config.yaml
model: "image denoising model"
dataset: "regions of photos with short descriptions (Visual Genome)"
train_examples: 203450
image_size: 40
crop_scale_min: 0.7
horizontal_flip: false
translate: 0.06
rotation_deg: 10
color_jitter: 0.1
task: "denoising"
loss: "charbonnier"
noise_std: 0.4
arch: "unet"
norm: "batchnorm"
activation: "silu"
widths: [48, 48, 96, 192]
blocks_per_level: 2
block: "basic"
attention: false
upsampling: "transposed_conv"
init: "small_normal"
residual_init: "none"
optimizer: "soap"
beta2: 0.95
lr: 0.0046
beta1: 0.95
shampoo_beta: 0.95
eps: 1e-08
precondition_frequency: 10
max_precond_dim: 1536
merge_dims: true
one_sided: false
adamw_lr_other_params: 0.0011
steps: 12800
batch_size: 128
epochs: 8.1
lr_schedule: "cosine"
final_lr_fraction: 0.01
warmup_steps: 250
weight_decay: 0.0
adamw_weight_decay_other_params: 0
Rows from block 6, named by matrix and row number. Rows with one number belong to one channel. Each number is 500 + 50 x the weight over its row's rms, rounded and kept within 0 to 999. All counts start at 0. Numbers have three digits each. After the name is the row's rms in percent of the matrix's.
# convs0: first 3x3 conv (model.mid.0.convs.0.weight, 192x192x3x3), inputs 99-109, a 3x3 kernel for each
# convs1: second 3x3 conv (model.mid.0.convs.1.weight, 192x192x3x3, transposed), outputs 99-109, a 3x3 kernel for each
convs0.139 041:416486483394527438415452426428431536537527500486496492471567498507620437669562485489533511434453507424533503480467480468456526512470521452456456574512546453537591494495539436515564365593513555566403409617460585474567480569440540571551501645451536637539374536489459560662489488587527499530597521611
convs1.139 097:462555503565628530513542435500515486497504486449483488485428453477452494543510497438527491524492519505536516559525455560548510447529520455510447486484492566537432499515552496531543477525463368522445436431436486549478488457490514459455468497449569470572457502429490455486487551538380468539522477613
convs0.140 040:415536452437559478423463533402487513483515491473460540537498672423527585572492520454576531410439533523532521452483504507531488564427466483530474527556526478490507467524431460502445436513509489580502547541566505564538580616558602510536524534506577586521558525465448529585537558498560538592520453607
convs1.140 097:521510603511522507493477440556511502478393542511505461543433534470480492509508513482531528517528520515493508595417494505553506515407572436488459523416484520495488582538488537513515486534480475384547483522487478392602505445527526498428558405499490582499413537469485526426476615559585455543518551507
convs0.141 118:490496552531532494481550423459460578466447650470503420483580463526471478503561585483474517486485487472516532481509558528493493549415479493522520496548510418446461659476474500517397500502571476514481492461438462439506491582561513475516403495514527391510447578496613532448417376453551546429450538551
convs1.141 094:624426471419506566544518555539493502406510537502557515468509572535576469554500539460397540412453498455502508504467493517528488572468525480483547447499510480526486574450469568469575536531445542507565473572510515461532518524445494542522408474458531587431464430510373470443454439527525539531648528510
convs0.142 117:509470423500541406520591519475471452463467482519475461564522560492503546445547490441437495441472523447566542444504420520487408457457462518492498527454493493510571546481531556607552551589501476497470496488565514488536485411414482569546512494410605470577565472536501503563506573593496352563571559576
convs1.142 104:454384417554546470435477460420521409440528494528507439528559526475487534541513489471491505493531450471484458502469415506438454507510522551513566527484528425499485678542632619532569593569598472505492412550484524545539456454476522460484489521561421411401421471428463492341497566487489571503442486549
convs0.143 113:497512582484516447460493531618575438506605531622535524406453456495585528674590490492474468569575531457659655524487483561514489467591488486582484556562480561398501522538548569553542559423482548577540532408544482485451584529557439533525504596548516560427394490583466465514524441372487572556477547556
convs1.143 105:496526518486496571431381480524533469519411438567520490496483532537472497504509503516505530521521557469560510479471503572492482576500513536558457576509433609548487529523472511515447439455497514472512450497486434390461572513544537558548567597590476604556453392522441425493489445497527620457588572529
convs0.144 115:580404547576458501540496519541542444551407488470499533450424431458481522472482377474562460407511546449477561517541530569554448577539445528514443667435426445525515503543464528527521487495524495451601548489467521486458481442426477399487399397498484485532581467489453554497444537467494498482525455471
convs1.144 100:549553608554600519555515524502494552581542536524494459517533452497574481550483486410505472421511404489474431563496485492459459483441462519444409558482434518461419476473505445476498467526504467435355513514403487457504531594575489521491481474441540600522589555572553654506486535487507565490487537441
convs0.145 099:562488497568535451535456520632617511556507422509476528487422497495499442487479527464517469425541533462519519608522472463525488491457510546516446561478429571465472387369501524499502439503478426507608514474483505497479480549511450442401399474448458484450402420557459448505441493551439548513460530529
convs1.145 114:514578527574530468524471484520570545526544487519485430519509521531556484522571525448489507441495559460487444546509510554509518526497489521505482486534440533493473486464457454477505456559572537501532507527518512535548476496564528488543477442518581522537539574437477497479430469485449480517481542524
convs0.146 139:514566501421549417608405460488492511464465487541472448458537551594397527542465502486408477438495438506423528538421434423480528458539518511539459547516471474556473511483413391529530485509509567503455532507483556571477468477465516464463477534506376553495450506502586547515548624469485559588579498454
convs1.146 100:549511426482495524527491558471463475528463476433512465533522591458491469509434474503434463422448427440494541525547485530504445484460508552526498509459480432477451496539578451443566507490532511378498463510455588538524460484502542528485531559485556515410625555370491503523422550429383496414496414479
convs0.147 117:431509513562489421428532432500495525448528461548496474524454421504485560512519646505469458505546461557426628413436602471500469479566494548484506443493455468540497545526507531569479463498390463510486459518542476545515436463524475535472523566531577522499583590451404599429517448475542499369490466513
convs1.147 099:537441512580383541432510538476487412474473477466519465562470476448544486602461459486493555503527447547522500486446513529483394449564528498486543524523456502496435541493517527553543517427494503413479402491532503440545522485447463466446442537535570601532525433522396513490500500485576369562538503506
convs0.148 111:572507444482457480618549552561421498499488486541561462470540441509534506462463463492507521507531603452566555452517486523567535593529619431517505545462502502496523517532543477583536508512467590526471395585378423383464428387456421474488435419468468496481432501499444519491504430427448475499495595410
convs1.148 096:526555477484468568564557606462465452471514512537544498493527484517512476485561526473436520421503493405518452525529514510496473534561539532555516453538520470598493512523489494458499490459492477520498506472459458446433474465513524551590576551589466431464429478591454523492556467557540544547496555532
convs0.149 159:524609468483585526546434423522513452481477507530442464384626532478605455403569403501473463530466511500452491558500471565487508522513454579476484562462568513559536493532466485429583515533562529474404556573472554491473471459496500452463453408474477506422558555465434503525505462598549394511503584499
convs1.149 096:537424440488379421517495445489497500592550523480478496506462476532475509543414466425469459477513453454477442508517511428492457462460523459436503536533547432441523497489431438564509506577551531573603571561566581622563488585520529571469502511512484461464487428463486462482475392478474495412346527474
convs0.150 056:550556525408502542380469487528474539443591501388447496489559447571512567692610499538602526480523547452504459533524443525481573399394472502433375517523480441497458559551481538492584434512524539547439493601514505572545491453429594582465585570492544488511562556566499583571512502581505476428622533506
convs1.150 097:560619532435527503489482445493520480497460432451486497524443465498524552468504528530552551455563545486466469535541514454521471439415562472493470526479523496542463572482542481474515522518448495370490475573442506484461505560490471530513444443494470511445494342513467484503363436516589519395597498584
convs0.151 104:519562468476470462438438546415478546435471576468574559568517492492538553531468544372413563363476639360564705474417508472461507381399502426505547461416504536483456582517470577545417520501435491524474533557508493435405483551478472508549460556618569454565532442529572502557561532481552506494575561484
convs1.151 125:463520552466515527520512489460476504375457546475528524538495491487489533437473494438511523436547571443500558512518559502510584496496547532474438521470468497463488577537521582566383474459403580525469482455443488432481429486520476442569472472581431497586429499619512559601516476501556528455525483486
convs0.152 151:452546561551507387517581533543433558581536463455549451464646439471690481487559437480511508495528487485462464511500543612318583498388496527513505481480482476539482537434446524370458505516451458494516491446498553479451427463487458489535447481491541484512432472484457649509426444530578584458532491447
convs1.152 092:406408500514466398419473463557527504605497636510451511521530390524508465554384508511447488444476483487476472476598508398563520538540569514490503472460493487533506500405583493467460447559514493531498497491569501473563534579487536586533507528512508532525508533590580574517464536398537490471510370561
convs0.153 096:472509461494482457551506580599637440469490496495496444454570441531473536413509602562549527447478584447482479503539491522421521439551445505491467460504477546515573560498454466441529409500472444491480529604489466430497481444448534507434479469515591437539439612508497361506533395494517548551489551493
convs1.153 092:478627427502583502523555525490539563499593493515462417406606496464534519494512527554541516443438518527515449493494548493477486605535520485516482510551501454478571445484500531455506492524521540542484498429564520478520567478520591436500559553536605529537452590523434490408512521430394467605515522597
convs0.154 106:544506515438557473500515470438515556501474557454508534436498524469500577459488606349508574437480609432478519518504580500381465566485521500468488490442557475441455520481422537525442536473504606549548501541510604438486477520549395447562479510454432642491393488469551442537503520532463474590544475604
convs1.154 113:563503491538533450502455532519493542444543604356469487396514529477523571516519581492498529359536622462491535465599485421555574477522560471463536458554493471511446530446517562468476570543491614600494460564515462512515533499471526467515506523510562510473594516498401474480490501521404526589509513607
convs0.155 131:488443382484519559455539416498477551532538406534559505522553527396624472488560438549507462560496475557419464514514428509445588539447552558476586486544555473515511532491469507456472510547532567496439509461499571523526544512520536477515508446516484571530457526446463508326436604411373638573486477425
convs1.155 094:514452521509551475514517465441490464565440559506482542472424519435398466494393462544452510538477466462433477485424533498482457498463535539565506418537497453509468449533517486532529494533555468498531474544597522570574559516518512498453520541485526448390605386419514484474584585544454411552490314509
convs0.156 037:468539459465506388451473547537412536400560438510429478539496602484563566582583432455506554472510525450484492440489499477511456581459502526406530507540483417533524456539514506468511488468455501522376546554569549598554554580505598561516536554416557550545436504585492633461539523593529500613538537528
convs1.156 092:502506589634543572489546475484521520524421541454516463465442503444493577458553552517535545516451508488510452615450523486515473498547540517527484537497506448442484543525494490508470586445463489522588407475453499431517461500436502469480506431491577530483486515438473546450505491570445532531447486558
convs0.157 062:385480470436491524512576522485473451455608553522519476574619415601534482443551514473535511440527476507600440379534415477434438544537489584512515527512540536607488490565541462543509457434489534575574575534569500457483633571506542495522503538587649562432598534521401455578570606465495552517470517432
convs1.157 091:470457529476508572598467522486509427519432545504472518511508425517522450529568567465436573488529541462501506514462473558584396590613642513483514533507501518473472614514577516479555476493506581559456526567502431453461466473439481511508488594538397477495440530510428427426462566509465519575511437606
convs0.158 049:563480504503453453400473417435479510467454488445477462343519562580544619629466602479561518452480487460480472486497462442457489426461433516476447515535499491490497508524483567541513505415436505533450447563581570509585430513531610637549516573543562393545577543612608454587480504547572511551575556508
convs1.158 099:530482561535616477512558413499571503468472502449501433477398597515459513420581540530541522564501505477471523564521432388564493409476510433515464509526501505441474527501500480446521505481502523486535568394475516485503489517494579520480443502485462501483532505480493471479511510547386452546551525523
convs0.159 149:482454540463537496598433466426515484561542556530495527588399568493631563459549407563528515459500528507517525472554487457514550573467486505512586544494531416586504474467488487514418629387411451471495594491465510498533485398496511539433555533484531551454640411494337650530633363511506570433433667585
convs1.159 102:507479483506432590449505490549508528442406467551488472588515529460417598501483453463553582480519499530523534530543536463533517467492596438557554523448544457504497525454442560548535471516434457559559446457463481532504494506483539491520506581515598523520481517476511451489513441594592496569503566423
convs0.160 119:483485580562482542445500483543547628519465471531514532517571508427387575474505437548587550489507473505498400464627597442547454501473433477512475530479496525531457505459443569607564443553483461531374453510457563417558490474507522472507507500492552528437474531496506405525490520423483509441541545373
convs1.160 105:537460486421498520511596545552538520522551567428427488513504519512513467503486486594603513518482508522488489569610522455516540513412516541540505494507481481465480436405517467467504523512483491446451509574494522485590559514493553454432511499504493539455535549516511586542514521475463553459524473463
convs0.161 119:501485512497507499445562507456459466541515541510409454486373576641417493530471597532500582538510569444542495446504481475496548421545575481430521483524564439505521530579524528401518493567426478475507545516554496511509523557495495514523466548484606454511612414513503476433596426454480539414499504573
convs1.161 103:560435533491561472467503496473483505462507409446521488530413461476493483474519554507532520482508548467480511400553506467591475436508424454525498485493453508551405548452560552483588519472463451462560356495518485567544458467520515477515480480469493494543520429396480504505497445452548472477468553509
convs0.162 048:463458449478500468466401463409448477402510454541479507573571567498486551641511536488404502387481482436450553463406492481407533494496407535453485515461538485532527419494480464539468456466493545541443471537606503593484431611548533596512557505545457478575435476491400625505462526606454562594521510529
convs1.162 091:513581498534512505508542454555488484443470543508495484437518498478458570460554575493475483582495518509482517553477476463520538472472531501460459538508488520486544516543511555415525527516504479462535412565523458517534499452486511551475455485467520479497374572507554379506416591513495491538487540505
convs0.163 160:556497362513544589530417537473517430470597479419507601473610477480502528459525501495506476566465613429536489502497586457495464632501535483475507540531396554483528551503451353506512518620494567490462449481519524475450452462507465550480479519429466470533557530563550359512482476563613566352479409513
convs1.163 094:518478412329461432517407432537486479456514576524545477552479490553595563507459511473418524504500523523527521419472433456449536559564515572498480496446479460510517519449511583559383514528472507564534522561518525471497515535479502484561536492561505552449398427579519453480504460485467487395559483484
convs0.164 045:483465602492471506371538478362474542420515445482445533519524556466540503580490582441571523519485487510525510549543471464452462474458447537465445538534587503544456624493491398506558370568505504469485539533555481504477544542375524644462524466551603592505621443663539558461581445373473535527488483567
convs1.164 095:508513579394535564490572487491486543513389470464494475567424499542470514493521610467512539475506471504502487489583311553560530491500503456510545475482511566540478519446508411496580539551501526444533523470422442592509481525469542534510505472526491482516487445506464513488558565614426450469586485489
convs0.165 105:609519548518432509450478522512597548418589570464491601508472566493525540466440504471517558467408545418449565585547508484532565433474538434425497479509440479416483570457435577504475578573559513432490494459506477514504539612605486495650518536566559495477494538556561423548486554504490425482499470513
convs1.165 097:535527542462551578495488424570564649483458581446461470541549571475487502460455514552572555597552522507495517524518556564495549483507521505506464486525420530463430488498436520610468472521450532511427558542489559493459551580562524513582502479532452547655474526561481453496507451497556535426585514497
convs0.166 115:479477435544493532414463551564434560509498487501508564589489510549443516498450451526499467540557463540455538491531488476516421409519573496528453454465538487494462387467497604422437504533437550517489550521455537493455526466526535456530529477561436573475543455633616545408533590465491495529612434377
convs1.166 099:535573591495526459479467459569480490447497488491537459595466502421560406495483522517525490502445512491477437454536391576509502430481486490536487507526481546527481473537556504483529533445513526563549533517436524482523531521588525518610497527427629478540511561465590590552512389460446530431419560545
convs0.167 093:537546504499440410480551385537442477518466528559592459581423614589476607525432484511479496462426557471519429519491411452515461566498475492445552503423551501441497472442508574401515536518385493520504462535526541432496472570530490546576530515458559597580491508513494547489444513576431494514488567438
convs1.167 102:578529466555475538540411462504472465531468629440459451499506439465462493455563507489519463508463505511488553517413480477394513544516493546515554473458584476515496523490489523434493504478555532579523417577548518495505461453497414559495479506514490536464474548533563479448581572500554466490379514498
convs0.168 117:482582563465569480548552656484508507552526485549441534477450406463552578504406540579535514518448546489437484495614446582416646494514410442445471433535492492549512501588497497424525466475464512476469500434393464560530587502545458482485486455509511367486493451465393641496555421507413519567440573483
convs1.168 084:432474520552513602448556506458529521513522578496473477477519545469494452515545451506544560478514537471442488504464532433493447512477553472495438465526482495541476511479504526453428506485485536453500577512459418576480499562537625512574528484452574526523574565572592546612531414424399491546328505497