{"model": "image denoising model", "image_size": 40, "widths": [48, 48, 96, 192], "block": "basic", "max_precond_dim": 1536, "adamw_lr_other_params": 0.0011, "batch_size": 128, "final_lr_fraction": 0.01, "warmup_steps": 250, "adamw_weight_decay_other_params": 0}
Rows from block 8, named by matrix and row number. Each number is 128 + 32 x the weight over its row's rms, rounded and kept within 0 to 255. All counts start at 0. Numbers have three digits each. After the name is the row's rms in percent of the matrix's.
# convs0: first 3x3 conv (model.decb.0.0.convs.0.weight, 96x192x3x3), inputs 161-167, a 3x3 kernel for each
convs0.0 109:142147118152053138129142106104108152130094131130154137109064091109173168136170131157255139085032083128116113144169077130161106082131121155087109108126117144129088094096146131163119082165157
convs0.1 122:121155138150094143161080148126088084131160141086137162149100137075120131107148156139148146188078148119141127157120146122099138126153119114169135117129103118114156096118094202192180088145095
convs0.2 117:115086121171119104157185099149118184088147164119188154135128074116113146133128156112141069049118057093120117105125067102131174119106172151128150090174129167115108141099143127125141133173145
convs0.3 098:120117106106092154116055110098158126160137005154181099128181192160181145172146133085098121122120162143157153063140184064230255127117177146119130106099103098129129128134100156101130162178115
convs0.4 104:167088100111095195131101096108179134157141126089070203140155131122164110115127166098073094075174136095069110107130124120107134140150112117126210180157175140146127123054094081119130110095081
convs0.5 096:104104141175119099149075043128127045051017202119136166159152080082148145092152152114142152126137138080138133106109107081122105111103093134126124176094141130166119173160098141126102124096145
convs0.6 090:155166132094136063048054000150178091120065063088099169128147159123106145102104105111149117167082186118138133091121123212049039140165129143110092159168200136101189162123123128101134125179123
convs0.7 098:117118173107044142167136174117186155181152233149129132168144138144211183116175118154119114080135049140109140100147139152162104153168137161065162105121051162122133124173146152094184117087153
convs0.8 103:116104136140205156137119129123149112090151188090123167100139135104126138091115147126118102169188094154149118077091095130150074188217135149105112134123161115130081113120122123142136118136147
convs0.9 107:138127145115074125135150144133153121108225181115185129146174144162233136097154158112118059125071120125120152117130134089124113095090095141119158156096096105109098133105088165150127158159163
convs0.10 110:148117132121156126135174127119127132207072143136140121160135113152129097151062093146161106163159065155122105150115151136250107144103116142108114078106154072114122164117120169089063163113122
convs0.11 065:152137101122099090132108124107103084114117095112113097121143127090098097168127146108098141113123143140121092143126116115142107103181125115096120123112131125142165212132157134134100123113115
convs0.12 095:167216160132210129096179193124139186105024146134134147086172110149178107150164145172064159108055181137163124145146108081138145132162183066100189104141195056112135087160129081209109129154126
convs0.13 094:094176124115031121073087159170188110128184050125159128108151118102161138106180145145076085146122119121070092046112079104147076086157097133115126142096079110143097164224097132133180118107123
convs0.14 090:147171062087102129124123119175113088122113162150166157161073154167143099153118108076103128071166065135166113114113118100060133073108134128118142157101068094117115120116133104143130134113126
convs0.15 101:122079102177170130186161079121129110095069224083099123123130104095113141085182167112151091155123084120105074130143172207108042115142144166129101156133091098133108119106155159154143117125122
convs0.16 108:134185124170092142118131129115155158147136090145129118121081140097188087078127149091140114127133170154132188109096100124109114067153192101099112123112095154108115143092108127103139163254130
convs0.17 097:123154178145140146176231105110115141119173060130068152123163145083163097117104126141212124170148075102066093152140157131144152085097160131124132127155135153153036123175135166148113074123095
convs0.18 103:115151089126137115135189150145098160093149125115122139113095127121139151093136126120114195227176141124085119105090118117079086117097076107144166175090112158133129145167096119192140114157171
convs0.19 095:147177115105140073128075166135142115209163128143147154140132138139208154094177116142146110100023110116192127101127152191125072129132104133172093157196075089101115155201130182113147156133134
convs0.20 113:145169148195136110148082117120121183180207053153115126125169103131138125153094110115110159170228078111087101141142119176124069109131122149108122147180134083165118157179114181000028073073167
convs0.21 107:109087113231082122156092111127152111164005155150101134122121150168126128126145110090154106000235209128099153120137139170157032123104128150102208121192162131128121107147120208075100091110124
convs0.22 090:112097076103111110101114075096152152133153118131052149122115129147171110138140133104112140110138211173112106119130172118128149118126113113168145184117129109120098137088124132107151162124129
convs0.23 103:145132123169119093149095054089186110171210098131151124135193092104131115122136129092148136147130117116123088125104126142053000137111096074172124136227108147132107123107098150000108149117068
convs0.24 111:132132111159144121156115154127159103233028117134104123107135131062061097091125137152124100174178084134131133125081102195234182157117142160104089204144079183129117110104134177148103107138163
convs0.25 081:126147106091053143107115093082116129152112117110137109178127116188131180184134159122139101153141105104122147161127144164181180135110110113161130093121176143079094127157117115155111128136108
convs0.26 111:140112169123133151164163131114144184159075125129166092159129094166110083124094103116174112106124133126170134181107096163106073099160128172105124157138133134103150122135124144120138089133105
convs0.27 098:152186172198163067127050158169127075191192213073147137113139130173188185111159116107146099158088159118158175159118096159098000126201165121132141111143199154146084112086124135149199123084075
convs0.28 092:123131138183170107160111140144069149041000104090059067103144148075073176095112151117119101203083120150119161147148105118100230143109087152133089204185164171111109097096098132070104135099073
convs0.29 097:108129185080070165134142159122177074105098146088159128139129093127143151108094143122092091105178130112103099164148135077157110113119137090087105130123067118123100057025111113141126126157124
convs0.30 086:134124114145095126131156050182157154147153074122117086088156089162152113122143112132147151093097160119127146141101137139163127197116116088101125059072127098123097101140115102068127127147075
convs0.31 093:116108135126151097111167136150178106071034065090091170172191150146168126116141085120123143118121167154130136125132130189099105147125067114151135168199247140162122115119125177184126156156043
convs0.32 090:135131116087073190150185133097213145155188117132150180120157129165234109114153125120134151084110109079134099119111090094111241069139142125141098142080095081142127074122121122200105158170100
convs0.33 110:164101146114224149154136205088089123152121126151122107111157109087081159091151119165159113135184175158090135121130151153150127112140125109101108159125118138104134151182122108074160113122151
convs0.34 071:147159142153135141158145126123097088095067120106098080135109141108134130133105123138118129147109100092102120122114165125068115117162158098118118119115142090142130123137139129108145103129127
convs0.35 095:140121149087181151098093150090104109071160089110159083159169145123141135125113153151144072198229175130103153109132171105089145158098145131117117123152116135107177108133143122124137133129103
convs0.36 086:091116086146124134180129138141131131128150140117156167117198163130119088113110041133095164136116117143149087146144151128074125076095113114184147137177152160141161110117124123119122138132123
convs0.37 100:036100111097168124072138126164143133086102161093174130103177119091077105151140106067126138076035112165151093093151119004143160139157091091105099153148164112105161133129153075164151149127138
convs0.38 114:114116106058157095104127123105110097090036039066090090096148137105124114114044107078096133255007087175195167081173128154223167105137131097099123059101113131153102115129134120146184034121159
convs0.39 102:123046118147103106166129133077089110144077137097100136132160157165196144092158148109158148207255078122181171101151198093126172091097139111101122081196106139091143154155090175154139081153154
convs0.40 123:113081107158058140120119154147113116173139146121142139140121161104096173170122093168117125151230015088170134153086057169000141139089170061126132168172042114139112136129088027083166109120142
convs0.41 109:100130162113180165178197104137210108198053112190035188133138174145169108107100122166118118071161130133143109123138137194176080143134107097114154113121165098145127189179192159144160179135196
convs0.42 093:159144136131123172125167147165100030102057077087019083123149111118156135138148178127129162114181106119145124126130071124142102084117061150184115154129103082175099110166164149128107112165071
convs0.43 089:154145116113053035148091108126100134071083125106071137104142091116137132140163126096057091162112154104209154110093093094137124085075111144159048142098083101077089103100104139130116145159144
convs0.44 095:109097109117160198124185163149139089125091067100091123147138148142114097130150149121141171054052109167034124122146109101134142157143102159161097146108073115144060116139191186075225147139147
convs0.45 094:070090067113075063151108069095231165129113159133163208119134107147129088111165147051169084117140126133169112115079110123153062120102127119113142127094242133073150136130107134127122139139115
convs0.46 098:139129106106120158158125159093092090073061089073103159123164074161176066129215137104126190182202121151187164110102139089148153120144080164135140123107131144136146105146113154111131138124149
convs0.47 089:127133122144175120110088082138184145160177217181130131142145128147156137096064090130046145056038121144125150117113145112102137086128117132148108153197166134099076167098163070170147114167137
convs0.48 093:140157146150131078095149110139144103202157090123175087114099094146159158161168162130164132093110102105103138044078179127205155075181151155124157118116094062132125091091118140080164082124134
convs0.49 113:139136107109173110121200150134126127136186143152151091113131113158114110122100115109103135160027149174240150101110106127121094111103110133125122111138178108170142125110133087035094120099128
convs0.50 096:152146136110123098139070103163111119084148175092069104107079056089089137091116141125122134086198096174080186158167124140151125091118176141076168120140099099107123094132109109110119100097141
convs0.51 106:149135159145063166089203158143125104143188091110145149141187147129122113156099173116101114138094120108202142145125075115134054145170185149137154133084168143123120159133154144133114113042090
convs0.52 106:134143138124153122164106076161141117127165064181125090121151099072166130109102159066085139141023141176152082122135104087136255133153163130129191113169142185151130103064095137091099147142141
convs0.53 093:132170115096101149136173158144124096162195095140167154134102113159159112131145133050130120073127147123147077122127080086144153090108094126101121118104186164144107118136135118203163109182159
convs0.54 093:153142160072185200159127081158078061107096000067091053176113100122120095147102104158089109101167169158203255165082081187149072104090091122067128144116115116107091129096088073087162132087168
convs0.55 114:129074120162109107152084162153151140090137146093111091155074098113120125092169095141103094080151202133134140106076155101148218102172184117093173179096119120157169177111135082092101079100105
convs0.56 087:195145152172172173146197126121146155181125098135142104054111124113160094138062097103145111103099151159157199094092128048089157098121202133113073226208160157119118093102164130078102093090132
convs0.57 111:151141175111093090138160111132183120098124149129107115120153143128134077117149126161166134144090145132066106179222135113169165085079131125074133123146126136167143114165167131136114105150112
convs0.58 112:122112092156078088138170099129077121069000064136119156167121111148090069165087140070134140088235104152159141117128147098148172178154092198130120159072148134169113078104097120255167102095129
convs0.59 093:137044105069020107145130099103131186127155096130130114062135141146173136138129061122101111160133149121109144094134143144161216140112134090122120067124115112112093171133124180141117158177157
convs0.60 088:162143084078142145082092093115104087160045058130101086123117120162172099158179152093101175171083135150177121092100114255210114117189183144145140048135084108144092087122158075097121134106105
convs0.61 109:121093151130173136110143108134148138149027061141155109151106155091068045113115088143123142128143044097146166151104101157147151150127111107115156131134129111136074111112158072112242087117130
convs0.62 095:090075089141143135122128121146124094093069121087106116087151155081134158153178116152143137160078171115074104110144078046113190112130161132093040108144073151168157101135146056199174056150129
convs0.63 095:159143143058155154119187183111155139153118204119146108137105130126152148088148141135127107121222103088121134108139080160120005128146070158090166131138181116161097139125129107070142134108116
convs0.64 096:068112157080122205121126180105113104131172138090134122106111089126125134130116103169167149127095140142094077136129145121208153159118106129186103129113213177076169186087108117078084142172107
convs0.65 117:101107136091080120176178079115134141201104057126094146115167192098154134108098112128118139056072176173124074134144168164179072088092077049109147057144168142164072072139119054128161125110123
convs0.66 108:177154114108126155143073130144155156093103128093125109156179140090106111117102120107103162199093143101149178130114134079077162163084085102126144133140145144095130121111139137114122144160132
convs0.67 096:064132159127060158135175117086080133110221143103169091106126114064084137123128153113158135146172164156083112101126133078143128134101130147110123126161187090161074094096150144096092116173120
convs0.68 108:100139169136157121063060108096177079163255144131102122117152117127177129154115090103091071094222087100078115085121072156137145119110107168142084080146100081161143117088094130044105092087127
convs0.69 103:163155121153149110130149151118123104137138101139092082089116149167149133113092091094135154119162198116174123121120119105086213070105170137095132165144071079153132087146105156117049124107123
convs0.70 092:177107106140173132195150138138115143138019115126169199140145143154147077130151133158137123054146191076096123154158134121049175124042130124143159143127162138121198114114124113227193120109144
convs0.71 103:128157112166123113142121101097191123147141232099052126142142104142125113156146167082089156127066120125179138084094059112107125158166134159142171098061136119162137112097112135147099165122113
convs0.72 107:149171128139162141109194116120104102126054159094095172108107140180168104121124094144135107159139155126098139115124142120083111153176131115147133166101103133109080096129134118160130116106121
convs0.73 099:117066119117077111096130117130156085113124107152080099125153124122102095144143142110114148116165191171148119105184076125189111088128142089115123123165096147160082080000029119000035179142127
convs0.74 099:144162184123188101095094147127144115083086146093079110193113124190138080141124117131154157124218171154147131138193122147122036162165122113123126175131110162124118152134137127106144147125127
convs0.75 094:184134086183084108168113125125113096111060119163102131141046087065110176043125158093138141118089090132153188126136102075238241102156160125155202119124163128142178190117126112163107137150116
convs0.76 079:131156065117175074165163102111152127113154142134166122130118150156168187081138188120167117097147177086166146043067110153095175129094129143117112122068107112136110084098110135133117123161149
convs0.77 087:104130132125163150200118159129104141139134142110095121142153107100151112099055114123110101108127095132113142137125005141157180130088114129118129145085143156088130139148143132097130094100157
convs0.78 096:162147134117053166141130084122157102035044098123090131134125147139124099126113082134142145095242191153121154180114029242195213128120139099138150119122094112110115091045113092058066136132160
convs0.79 098:110111116120070105113059139122170079118094034150059119127141107102188101126181155094129111108117163122105106136104106089085051132175119136178134173119134178150114168159167140050094150092153
convs0.80 098:093100138074170126128092156096115122110167007092135143093170144173151114134099173068111148170078132162124174120154093090177172083129206109133145083155166116127096068134123142131100064153136
convs0.81 095:072090087077116147157131121095094114100183126187110115131189143179115099109108098132111088128177135141094113132161168145196129154166126092093134106120142102138067106170159140153114096126180
convs0.82 111:099168142152089125125094116152133155137080143161093148114172124148160110141141098086138093069160140136089155179186148179181124070090144163132148123108148157131082157173130107103114137123119
convs0.83 091:133125139074105152116162164132061075099125186133097127115128106084136135124094110104114139173134071131185159113191183164199198101158142123131151094132121119084154158113089161111142097137124
convs0.84 107:155115117101186097094111155106161086171000084121104146173102073099043076085107125129170153203122070121166114141122118156062102108059140142128129121150074148153098158091108074135154113141084
convs0.85 104:113130134165099147161141145130141138127123196090123159144144118083135143089141098146058132255082055152095104105137094090092142148090113129109152139052140099145133164081109176137117120127145
convs0.86 079:147139117075134128101118140136134142086137092102055135095126085148108111127101113138146149080142154147117114078058133063178157139126091185073088128101087095111105067134192144179157128124132
convs0.87 106:098171121118059178127123126141130115119172158115121137143218110128181135105132124118037108096191072106197167097105117087081103111151112136152133094101082139145136115157135124109144130051153
convs0.88 106:127145139103045135134092172086112086172052200157093189151148114146084120133092106129097144169163091062109120129119152127037074089109092123136116160102123134094151122116134076062080136107123
convs0.89 101:125126154130130076139168070098135104174065109093053157175226174147170177088157162143147157061117135114097114121157180092070020104038040118104091116160111130154111121088143109094140129167105
convs0.90 102:136121149094045105187104124141114144152074197149126072159186140156214135111102114122101143143098106119177106141141079238131048134102115062115121096095183073058106123126096194217112128128047
convs0.91 108:118161125197113066122085089159093150094255155112156158124111172138235163161187102127084134089128130113102160164094077076046134131115121131152118144162199132171167062107114126162102145148136
convs0.92 126:142119130041083175139099066112148112127153136110170140103132138134107119090123149138093108105238179126060137152163115136170182123090137160118130183129164162176190100129099093109123131128109
convs0.93 095:069112125137086116181149159111118131167102068142150117166138172143187099045211156108207147136081082126118151214143118134103067104112152144135142100140147120166169149146115077142104122088139
convs0.94 081:113163180126175138148139145123148148188095091121121108115116104112099143172119133128099100150100114117136110147122142131132085142126121115165150110102194124140136104136092151129122180150144
convs0.95 104:130162117159043127176124150112179138162072027134074052068097150138109141165108053119111135125121150126109160100170189076104182182140129136154166136182164157102164101128121138065101071130134